Rows from block 2, named by matrix and row number. Each number is 128 + 24 x the weight over its row's rms, rounded and kept within 0 to 255. All counts start at 0. Numbers have three digits each. After the name is the row's rms in percent of the matrix's.
# emb: conditioning projection (model.enc.1.0.emb.weight, 64x128), inputs 0-127
emb.0 068:139167143147083119089114121127127165128113138150159176084124092115102148136113143116149108087119123187147129139113111136097124070139130121095152115134119141100154141125113116130138097092127141091108123099108126151172136147111143110108115117121114142134138204142102096123117113136096127095125128097135104133110106148131137082159094105131177135119183104121095115115158169146136118113086
emb.1 090:104152125136141078083186135130149125103106160133123153069152095103135113130128112132140119124122141140121168098172154134117135087111151119143144159106121122091141152103135165122093132090120141109141114130107163131151077205120110118133108118143146146146095137102091125126121150127145128107083176132124122104138128104152131106066145138132107119131084135109121113132092145134133155085100
emb.2 146:163121156138127144128129163119122158135116114125098118090153117100148136146120151153139158133131141135136121095133128155143121098105127160105133114166129109145118123131156113152131132154180133173130121104144144142095079091074127154145159128144139141147144136150133078132077121161186137148100155128119090142109142099166150191139120173105106151155142162138137145074155087146140122158137
emb.3 090:116104103119120124131119120131101157122173115143163130127111156135126126095147158087135112147091162163113095130112097130107122149135161113115116126157130162128126136103171174139133156134146163104153120109139159181141090108156197139126125140091141128128193139127107126153156117098124102141129112121173121126117133130124103121130105158158158134100142116153164151191139157140131114097190
emb.4 083:124150116129132114110122143152115133138112140128124100098132085108138143150134106086128158115191104096134145140105134133114146134118136152157104162081158130148151175094126076168182132122101118097106144171099116100077162147132142118126100098145148133104096130058122137135108160151117104128140141146153117130148144119150163156086125121159097148123147120144157102117101167116103144124099
emb.5 103:143112123120106124093092101119114099129123108106084078132102143125125151120083115123104134133108134161141144137119113141103134121138056110097159107117118141085146141159149070148122106146109123096149107096102118179134179151137157100117126117112104097134133142165131092110080128147082069132143095132165115106101143162105120110148109120110135135100159162123113113096130131146112131143103
emb.6 102:134092168166104168141098135130116145112153102148138157110106117152139153136121129168117118111098155123142144131120092147159106133121142121129118116129125130166107113144119143166138161154194120194117152111124103126108114108139141155145120135085131120155114115139170135141137110123150174160130165116099112164099106127128098120190140141152133100137118130150112181141126067117122104116194
emb.7 142:120132075119149114124129125142148119130105138141147180126113090145134117109150122093118107117157121103133130128152137115152140139107174127136104152129155125133120159175121141143132115089108157107112146165138117098122178152159113118110101092137107081110076121103120200128179164108121129121186095161132139113135103147126130124139198116177141139134124094123128117161088129127144150118109
emb.8 109:134138149134089118140141135099097176126180105121155065136102150131133096131124124126082133128075159128118131135108129116114097130171093118068142123145086168102137089082131095113154129164104109134119100118099132136180117129119161150139145131135151151123149143130142092126110130133099100109136150100113115140104152115105107138135123132098139097111086134180114131102161119098088135150159
emb.9 094:118117113115120124109135156131149111171134135105106162086103133118133148138135124148157135128123097136130156095126145114170143088091149123084119114122146070152140135161109106141092138111120114119161130124101155121093204126120084129135110113142159124135090182111131144126163135141111138118154141125121123116114135073112095150103141111146141146125110109052170105094154164131177145127138
emb.10 097:117114117148130159162118131097138120103093102114121137109129136114180140125137156195148140177140113117167124120122079101159157095086151141112108106092164101168098133154110156139094111122112119150156147132111131114079138125126126154090153132126102130109122145141152149103172116147129200132156151115092127127159106104114114113141129129165131118155138130085161126121157112154176144131133
emb.11 081:118113140174126118111113110130120129147129122122191170140113115134121095136148135110168102120124156152159176121119130100138102150126155099137126089069135133150158135143065131110140132098123160088127162103094141129116103123100160120116110142130141120097123120109116158100160129097128131159123151112125090120128138133120138151161083146070168106113147086150147105140165169106134114072108
emb.12 098:163128133118129111128184092131120131114151096106174083138131148115110131124139109137103112111128141133125134131142132197159111158183132112119138142079150175122145146106130088125181100090105130068095113126125144148145117131097128075086122148128112143121104136151119123113093092094104111100115152132103142069106150122085107153138117113105094143124117139141129107157127164111125132124136
emb.13 093:115124113124152112162141157137144137129114130141132110147117085151130113120118138139115154167142090090164144187116168141116135147102131149125083116146099098152098159160132134156136133126133152121109168124136106084128135131142142121148093069124115134142134121079173134142129169104133169128156122129145137150128086179113136152147148111143160087164150087102112141141087067128161123140160
emb.14 079:147151166126148104144167150127085052119126144122127099116141112101080124132134104074099130111139131093124144143131149138112148148156109108131118113123143127110134154103115106113151127167148139095082088125149157169121120155142128148095118119151147164146169147124103108131070173106118116132163065127131135164117136128107126156134114133106139146090108161130124149115130108143093180148105
emb.15 099:142091150138141141105138133096133172100147096133168133129163151120140131126131115141118130134112159169131168123138110128125102117169144140108138107131095154142144106103131136116117162174143112133151089072079141139127113094107152151147120146145171190101181135127132087144134133115126120150097150131153111115106132085124134144182088114133064134110120110122134171107141131072115117129144
emb.16 106:125161083125125118120188118151131141149123118114100166109109096126108142114148100149125125115132091099141129140090150145129133134068134118144095164126159119153102123142132115106121123110118160131094129155130096106121160179144149141114099108132148104131113133098146183129181142140133116129153110142184150117113127171133112123153197144144163094134149087141140112156115114103159151077111
emb.17 092:149105122139136121080124132188132117113155130154167095157115156131148155126079107119156117123130162148178100121103123143146097146170098140125117100125134148111167138142165062149140088087079146088157117141166148165170136152112134117093128150123098089137158139117096111110118150097137117141098114130127111095146155137136132143112083121146124129106142148153136104103103162128152131131124
emb.18 103:138068166147128165117087115140124140112174125142175089167087131132105144128143119141132093140108155150150113162106133123107102141132085124094136106136105153120161105123149140107161171147154119128132120090097130143209089109183142120132145148088143141137156122119159115138135118145119130146152105128153089128106144138093145141143099144141171159113137108161110134116157145119110097121146
emb.19 109:126138084110154106100156100147147097160106120103082166133152117121114124152150141139129176097108117096132135143154138152132134143071168143142114143119120084135096123128142142139103114098152134115134138165121092084142175174159119113137117124129125129143119129118161168117159131147126139093127106175118160124147088149131133141119203105157131107145101116104135097150142111119171172096119
emb.20 135:131100144170120160132106175098085140127118110106137145105145151118174157135134146141133135132122126143126109103133132132138129074091068145113128117148084099149106106144124145176115157165158113180115135105116096135094116113090100159159134118110112138137133099139140114124129074157155122152143162130108092158121135127132125164130105153127144147121135135117111165130130087151164120145208
emb.21 093:145118127126126113085119113115102100127170115096153085143117146166132141111088115169120119120092162155160132122111088135131111128161114151124139089099144161122164118079121087147171135122125130127152121097121120191166115124119131155126151125118146110136182125134100081089095110131155118145099146146152118088115131190112120142115099142104166169126156096118125134127131112128134117161091
emb.22 085:161146168130142166131170095171106194107149131111106071144101124088127159123119132154138118164123165111111110143074101137126148127154142127105115135093132126152134149091106080136130113153134111128126102125149115158125119107091165091102090151124148116094122135109123116136122124129136112108093124138120177113101160140148142125132168132153134143084188138179155130151101135125137148113128
emb.23 108:145114141143134106102119131143152115156131117123130099099121143086101085154141104116197103114137133114141127092127125119150136081138136121136137148120153110101150114116141131145123133064101138089123135107123187170169145134083134133116137134146128163156095132130076102100123124141127124147126124141093119090153179088160154122076108151122078144102107156151131103079128145100128112110131
emb.24 091:137145153105120159147120156127139131116135127126103101104153130078087091114142132146118126146133130135130122073125121148170157135142143101164112091124140156150092163129175145142164143089112107159171129136142142099139095132115109099088127105127164099133129117067093120174111125146127124167111139152150113103132121171098127160140103144114117096105138166135179113126098116130094108110074
emb.25 110:131165125121139106107137104131146176113129125140149123157134125184136124091120109111128104127146128157126112151137130156080141183122134130136101172169116147087151154132146128108145153107104145131130127161131098105158144126165149124139150120101142139146132101081136182103159148113137123157139067108105151125127151161125146145141216146134156115136082126162089126161117166122129142118143
emb.26 104:129183109109127111108180120143132136163137110133146138127143089153129114093152121122086136110150101141112135138114182156081116152156147118165084176126093123115158156147115140120135131116123119128094109137155119129132139180142108133103106083132081141105069130110117146125139162145106123132157114144164174105124107144089102091109148129126139077116133113144118134172106095149133160125156
emb.27 103:114144137161155172167142120134130169169099116114146160109111100115144154131158144133111120149141088128136121104138162161156121114078141136106070169146114099161082130171184117154108141137171145159117147141141109123088122149133107168141122126118157115108092141120136192152120154137176156119127150143165150155141101126137127163162129136142164164117130131135145135108112109127119135150130
emb.28 144:102106137118108124161092125146147119160153138143144086130113136117106125131087112086130107117117127132115121144101120124158103134177131134137129107109158158125125141135141056137160124092111143101171131140107142138165122119124137101086118175135149103134174160102081122115122163110096091138104131138140131092146164100150110102112094112121110164092177141139162102135157183125121093145097
emb.29 113:122139166136131167166111167097107129130099134130126135088157147105153130130128143149125125152146145124151133092108141147151114088108126130110100110143124109184089137152127137166128169161155141197131138121133081116106084122094102184131157107148135132150135146148136112172127078160150125140118147162138096183132119131105131154169111137118125120150154136147130161097148121140158119144172
emb.30 076:137114118180146107118111109104120147131112138135100152114117118163131125096180149139205136119118077139146141102145126188127135105122155117174089126107152106153162140127132114145127133102117134078169104158124121115113122160101106137088129161131158130115096154124088108129136146098119119095097176132148126058124123136119121147169126152144123193150112119149126147112129136136130130121133
emb.31 106:162189128082151118120153113138136110148126115138076113106130124103118129143117136133131137108125121096147115095138144170121110102119109129140116175111135096118129157119137140127104148136117116140131164186131088103114095156093106148097118099139134117109082158117120146132158127161178138081100138164105142133142095088131114112077129109106083108128094159095177126093112113131112166129102
emb.32 091:134098171119119104114102157095121128103143131143122103126134146160125109113104124150118120147114175183121108121119081121134121124157139137122164083145132156088141102107081114119156131148128146132132137093104146160153122101112182132106136149108136086141197140156122108087127120106115091102154101113158096120138142121134126134149110162110060159107118138102133154096097154113154101094115
emb.33 082:105092142125154111105092104143150122146127100151142156111105150085175153126124158136162130124112087168104100109189130118153124118120164153154174093147124137177143099101108136098113111108102103110144134134113128140157104098082135140122141139126145113121153125121110139109163148099141093132108137158106059125128160114130112138140071135086117168127135144113124124111139156115115089169108
emb.34 129:146167093145139130108187162122138147153097144137099156099112098082140076152154135109148147124157124108149146119156140171110132142085152167134116161161140093145121136133142147150093129124134108164096142139141127099089103154105099155139106107139135155125100130114130162144168130118144138099141106159123169155128089125123148154114148130157096124164104159121126119140128088135139200129148
emb.35 080:107096100104146098103156089146168088130130132145133131167169170121116143103104142123134166169160117119143123137135149142102143132129063134128153123143117163080149130142143129127152129099088089089152118126146162139135135133144154103140117147180171097152153133074094113091095175138100135109126130157091121100109159151118151150131141124132135134124141125147143124130102116174113157160145
emb.36 097:116105185114141134092106152090125154136136128127117111158150132129184130137097132144134163162125136134148146128090129137125120128170105159113144105116123129129168136118115126176121130160143075178159113092117150139149139124136157142133150137137125111164158148177149090136075103133116151127166104126182102117123136162147115130148101133079145110150154122145108120089163154123086106158093
emb.37 092:069128150128110111097163130121125148122087136114110174117121141135135092151154130112113126103123146155119115095177111104117114116082123135138122123096169095167116108109094167172103130111114109166118133132128089091079132119082143137120126129133120147118097115116125169151196150132140168102113124108109156154134085132150116145088120118125106104160085112092089160121146106120118126125143
emb.38 093:102103146137093152095130123096127112075137080117143124162123150122139134112108082135120086151143165133144124197081096120116133162146093109099118144109093166149125102141086107113161140160127111163106090118113090140141154126156156130138146106125131137131148108125123121153074112096124132106115142095149170112101139148094085096151163127118113104124108148153107125155167120131117119139114
emb.39 096:118116141148136149122120160120154111134082122137141181107119112138139111132141138161153121146166110125144111113108145117127138125083143114125132090118203097150118131138130159144112158112144141147089141140140150109124114121119093155165116112118139115132040154130115161132202122120141174158149097115120121181153097124123123147123097137164094161163144138097163135144133105111155114133146
emb.40 108:134132107134152097127138139165139106150091131158120160128120073152163126153099145103154146114150096118138145120137093119121137135101131142133112143166107128106128162155151115117106129102099146099129141151144089108089150093163131148136090080144156115129124126126166164114162137154136160113184127166170106105150091170112142105148134131130207114121141132132088124123099096153130116098100
emb.41 085:119135140135138105127108097123103141132137123142143099138151173165132137140094146090110127121109140158095136154076111148135113131115093110148136102144120180123123131123128090138131168105110125129111124140151090137144164118130177093129120123133140109112147117147140105129102124150128146151195129114185075112119120206072117138152120132089122176095163131143130122138147119148109084141090
emb.42 088:124101131149133106122085083128163105111120128125140121136090160114117119124054137152171117113138138158101126127136127125145132136137119112113135118134140126101163142118109134112118141110168136093147140102132160135118193094108087085132090120121129135133143135146148133105093147131126115109127109108184104117121147133134123119086133117131172065081125128071175124111154157128119110107060
emb.43 136:137143132173124135140137141105109134153091116109106172111150134096138126170153158133130153140130148119149125089143154126138127133097152126105114140119058090150112097133158168143102147184153125154087131125143132126093094137080119150179114108105124152150114107150118124166132101169145149160126157128093136175124115109140129164115138139142096109136081126109118165139153072141143136129159
emb.44 125:131132163153123118143156141127147188149123117126129126101158155094142114162160112120146142114140143155150116089140105149106090118137146153142128113129140137109124131094138160104132136137118134117133145131133160145134086134069100118147109159114138208140136129145103062162125119132109129123092144131095121154132179079150136151090085131135078139133093154158127166086146123137102116152144
emb.45 096:121139074098107123123183091124148125103136102128123124146093094140139114112131114145106119118126119116153135149113168135096104185135132102137110184105142115113138149164130142138148121105117095125121163104128138127137113142162158094126126077159132097107109091111156162140104121139091150096135128128132167087117086166119121115147167108099177103164123120111128086177129108149106160098116
emb.46 086:097149117131063137122137100093110142119147091097160133167116156122195139160064120133116107096092132147110102138113079136130105125164103122102133109114163171092111087138146144129140160097166087141171104111108132143139161102130153110148124150100101112103114093138147105088136101132165137123130167116121130106115149146100141137141107143119137124130155132120119126155142121107136113174137
emb.47 089:122107123151134138129100098143133190125147105149136134171144143157123143165176140105174130131146138151113125115119155097112134144128164165088157120117139153103137134126125162086101124126163151088140121111137152125128115127135159123139120122091115178139166139130089116122190091155110149137173140123150098117156137113094095123144066125133147135146107114148162101137149113094137169110175
emb.48 119:130166111092120115145200101122136152138118112118118135150098125126114099105145096112128142111139115117101085111120135144101086149122152131132142175115133144110146135088120132094118093094067122092132146123125156132123156169147126104101113122107123125083120114140096147095157157110088119116119122137123172071108132100121129119096183130130077113121104128119120092149129165073123159137112
emb.49 080:133088130155123161125085166128137164148139121156133109163079142132145119121114088142133147110054134124138091130086122110127090107140144131143149096121126150115117139113109127129107127128155136114147128132099145178112119084107154103098123148113141148121200143150166109153130116099130151132075137128159141099128168115120130134116068126156093135124186130132132118105140156114167101121102
emb.50 096:124101100142092166167107174115149158112109092142131133152166142169149178137114079119129161182132151134144150134125105121111119143146142132102142118107093138181154142131121119141104155172114156155110154155141092091125176091154123157132139112110101132138119125151166127148100096153141150149149105136101140157132108147152105106150113109138157096136135125105126156112160110158158091163153
emb.51 081:152100143121107127108112109131152166142144125136165140137136158133139144158164146131103105156156135150121140150135108097110135136141082136127153116092134134110137109114137159077170099116114133080171140121128123162147089125124124107115135155091076099090168123131095115098095135126085137157123151143109093110156136113080139131154110109124114139136191178167104162126125136087130085150143
emb.52 109:142150122101106107099161109141153099127105144122152116164113121137114089091143091111132122113128111106123112138104128153095096163135135115183107154156119171103128133123125129094126111108059157073125152163148126115146134137128114098073108125124109087117145128109094154097137189145091087127101126128123161081144089115136139098114187115119161131135125105115122105127116117119127140107101
emb.53 092:148119110152124148149140128079107114087125134112131105165113119120120102119149125157122123137095160118134126125143121080115105127129150109118144136120135125137167134138137129114140160124098143128101103128135141120146038102132139127110118150082117150136111083137134120116098102161137105109102128145024117126115110101080136144111112168126128089120109121123134176127143103136083144067104
emb.54 091:149135102107119170094145129145109118119121111096106099158142147106110095087117107175106134067135155149120131157127119125088056152111108137147149172105114138118119109085111143095121128132088099080117128138105141141125073143120129098108137116088129133134160082155140151110110130117130157121118117110124185111146099125114111117082152089101114118163117125140122121150134144129099146088152
emb.55 097:122088136152142127124089143099136127107130105125073137135124126125144130127115103138154142142100135145146147111127110117149086104144131111139166083151121136104082101121127097177103120134121118079100087124098140167090155077127159119144128156118169112152187149139128154124126136140108138175115147107167085130163131144127121126125096130115102145139139142111123137111142170104166077119066
emb.56 089:130150126141110119105160154090053094128138124091118130138156118132171129139150124154086141122137132121097136127098118152121100128110110143093138172133142109148108097105150128115125152151162082133133128133107150130076135158147145143159150140122096157121109106166150106120157102146154125104076103119143158127084148133130092142112156167117161127152156159114092163134138085154139160092095
emb.57 085:099077159101105148120113125119151125123133131118126139136138141137112157121124129113111093172120155158121128119132077094141125117161158103108133104111105115175130125131139156104160127166164138141136125137121148140162138085138040127133111163143151127149101148151126155144148143121125123127101150125050108092119171114108142092143102102139145133122118128094174065116141142113150088115137
emb.58 078:136166167101145064120126134211123122144081156154116095158122119126134116141127134124104144110189115071137167138083147142127100138135152146072106134115159165126143134120138107112125128105084131114142127141109160135134148158123112106133104113134154164096136120128130100122098161167112139098116118123137107107127119117121127113092155122124104096108114156116144078137077120160144123138114
emb.59 070:151100099116129124149114153126132168127158160123120146146128118134154115122181155123117147092082131119094149145114122166110110119117112171180122091157147152094145126092150108157102138073105132095163151089157138133122130118124166122126129155106122078114155098178119103131134123142133075069096131128153094122135150116102161140129138093123137116108151141134115107092153157129094151141130
emb.60 098:113097151146104104118092098140143193104125134131157139155102172141133098136144090142096122130075154153129101168124127088149116149132131117128122118129113168094120144135092151139181131128111127111111127145080149137121104071157172139147149124087159131124111153129146171090149127088126122125154113122127110127118134149085099113152100124142145135123158113159155132149134155099101084105088
emb.61 082:138122147129140145163091101105100160100116133076184115155104111136136116144097095181163136127102148146082104123134071123147103138166101088100139121156175141117087110146115113136155114165125120140143113115134130159101108077138121126128118134111109129079145129158147120127157092132150144141120158114157125116112135127129101123162135109145164138098169094151144098161126130076152122112136
emb.62 107:148163141147085148135155131120105047129085119114121108146127137089162115162105162177133192137136123110109151092128120144187123126127095147133137160103105140175126091124147104157107148134158099165165108156120124154112130147144105139136155142137126132145146144140139111139075111159134140139133131146113143130110131074133119119122174143097127144125130160101151149105132120118156119177118
emb.63 100:147127135129149096137150134173166129131120175174143139140111075128127089154183123123121148130156125122130151152108186119126121156156156186191077157145125142133127152149142132155150103076104151134134155154134112108120095142157118115095081100132129141136129123094123141133108175112118134122122136149164140117127101148128150136111142128137147163139137127160100089142082088132104153131128