Weights of a small image diffusion model.
Model: 2.07M parameters, arch unet, activation relu, widths [64, 64, 128].
Rows from block 2 of a small image diffusion model, named by matrix and row number. Rows with one number belong to one channel. Each number is 500 + 25 x the weight over its row's rms, rounded and kept within 0 to 999. All counts start at 0. Numbers have three digits each.
After each channel's rows are labels from the 100 images, of 14976 (inputs lightly noised), where the channel reaches its highest value: "patch colour" is the nearest of a few named colours to the mean colour under the peak. Only what is clearly more common there than usual is listed. The data: regions of photos with short descriptions (Visual Genome). In brackets: how many of the 100.
# convs0: first 3x3 conv (model.enc.1.0.convs.0.weight, 64x64x3x3, each kernel summed), inputs 0-63
# convs1: second 3x3 conv (model.enc.1.0.convs.1.weight, 64x64x3x3, transposed, each kernel summed), outputs 0-63

convs0.59:481509524499510502498501510511491491537467513464515502496549472530536485520498502544445502487512507544462510554491472516525514519489503567493512495486549520510533526495476469467518470508514478
convs1.59:496502520495487527475489475452487487501559483536496555490479522486515498478521497502533504545482528467518507510516479477481514506511517482514514492471468457493448505500444490498467508497565513
patch colour: white (77)

convs0.33:517450472518501457454483502507494478511539446503526480502501481482508486498482537497508500496470443507472500466525532466487505459468486486542530467476469491474464492515504519537520515477514499
convs1.33:459510511499537503474483471485518505489509527532495499484471515476484520490513474524488485532490493511514482504490485462493467479475504459501549475463498523532503461556433517504509524485511564
patch colour: white (51)

convs0.49:502496519531511525513502513514531453535491504538516514514501514469509525518479549434539495536506484516512505524494538503519508517523500554504515568524541508504513500528516497470529516471519505
convs1.49:455517485487494521514513514509506445542533523507524493518497460491555540499501528529520502517518488479509500482510463487508524505505530544499576494470483487527521501524468473491511511452509484
patch colour: white (94)

convs0.15:500530528501496505500504494495495441506538448536502514498455525522541487469525519446489529557518489488484483506512498433516505494489489473489504494526487535482482506517497513554485495530520492
convs1.15:511489507552466535479505486496488483518472519484506494489465495518502525483515485473494481520512493524543565525508499528477489484538530506464446513487529485456471508445505456513481488487471519
patch colour: grey (74)

convs0.1:515514504498451517515539526525484499493485558499504518530570499498461498501498486498488502470526445501526484504512477472481487536556492491512509478499477529504509492498532512444495458466490510
convs1.1:484531486501468511494462467526467490500480460514486498450469471482495506457507496450477508494482524483524471485423504485453503505506447507467466502477505465506510499494459503505476488505505494
patch colour: grey (63)

convs0.6:486502514500487506511554498506508485516504492529510525532561495500525504522494501531513487577563518483524515487506502561486510499501485510545490464500495509532492505535491548528518537505492490
convs1.6:517503487509480496489506516494477519467504529491467504460494496488499498491519489498493487491485495510530493481429465485511461485525432532491467530438467482475474498489428508482493475491504478
patch colour: grey (62)

convs0.24:556523507489570514520497501500516443478434514520464493496540523501496501483489533496474525486515534502472495465517508491518456483522513466521480526536469485496499498519533505502513469500505518
convs1.24:460515482526470504519515505497484505544538540518491487463487466478456497534522531535525479496494512491562476472466497501505533515514512514457487497461516521502473503484427494509515500477503506
patch colour: white (25)

convs0.16:508481468503575471476507487520509519463472491488483519490474503463462495507459516510524477476479452541519474487484521507499478446463470515492513516503475489469495486485516489557502497483472485
convs1.16:493515490506546459499511485526481535514483500511516470486490482513487481512502452538422492469467518507509545480518461498512509516504542505499455546494535520500510491489552497496487498532530502
patch colour: blue (60); cyan (32)

convs0.13:469478491486476496530513495485477470500474563480491501569525474477476474511482497512471492523484538475533490484482481497477490499564497495541480506478500479570471484477486513507498485483504484
convs1.13:535520508490524494451516507509492509452498459481466499511476479517481501482526497515494484487492483492510485517492494462539501528451429515461469552446500481462499510502479490479505476492477472
patch colour: grey (72)

convs0.3:500506524501447501494501504495492442506492496483493501536475519487562546527482519490526527535494509535466506560512527511471536455466516497495495489528544475483498497504513479510545485490509519
convs1.3:490493472513535550513519500538539496562483479498528486493472456512521515514543489469484496473454474481483506442520455490497494466462493493520505537514500488503497510476501492477488487453482497
patch colour: white (50)

convs0.45:509497503513456482447471518523476518498516482497524482463442480511475521496504491493511511436472495493470488495503501481476516459454492472521516454501466518487510515484521524429501494483486519
convs1.45:503474496461489482523516493532524502473441480479473511472473491504469481476496489488426467474493500522488473470477527500484494492493520537488501513532506452476520483498557487504455490507473471
patch colour: green (33)

convs0.58:493498520490503518565439519515490478523518520497489534462522512501553488494504475506484525489516521498506477523502506461490508532605475512511490498481518527486506495467494481495473488490509504
convs1.58:507504495498492511504485473474487504495502499500485508496470477483471470503496480505535507469496534460503477479502513486519466484515411472492517518436469503543490496494433507490508495469548471
patch colour: grey (62)

convs0.55:501519540513449540469437507482522506520511464531497478476457483532517495489525505514477518493486517472470530500512490514545517488501514519513506507510522526496516523505474477430515537538524488
convs1.55:477476484494519508488512480512528490500514506467568495502476556518515516479483500502471487512489499499503578550511446497510538513505513493467471510527547505455461482493499493511482519510509521
patch colour: white (84)

convs0.27:475493512521475492464441490486490469494486545493493509561471481479508510494481505504533487532551523493510470515490502486492502543535501458500491522525485527504497501564484481519506519439508501
convs1.27:496529480533528528540522487491483546493507481538474476460510514510487530553534507456487500464488478493487529465517497497487454450479468504510471466480509513541478528487464500486484499487487486
patch colour: white (51); pink (30)

convs0.57:497499530504527520508460500482523497512508467520507477454532520487516502468510545527538479554545502496476508466502507538552510529536504506518500493499508501452462519509467485530522548506523508
convs1.57:464509465519500531494465492485516506509486494532484475503479472466519490500527498498455468545482467526518512497487495462480480498476486507486524545451496467527499502470553464474482489444531480
patch colour: black (66)

convs0.21:517519504506479471488487489495518497478488486532468516476534509504427486468493461467508485493507474475488499502491497478526520486497513453465488506523491536464479517570505551479450469496508509
convs1.21:448494485504514522483504522503471498514470500494520484507501494497544507542509524479483520499512551532464483477415512543475480491475496480522500498442516455524508517492479512473526501494471506
patch colour: grey (71)

convs0.11:511511509517534523491497489513483429497468461495503495499503479515493502491512484487507492529478499534468496492485502486484498485473509523502502549511507517502511550535507506618525520516491494
convs1.11:494472487494501504506495498493499499539463502492485491499488496527503495500424545511499544455496505479504512525513416493512495461466519462489475487496493526504486477491495489446517481458501541
patch colour: blue (25)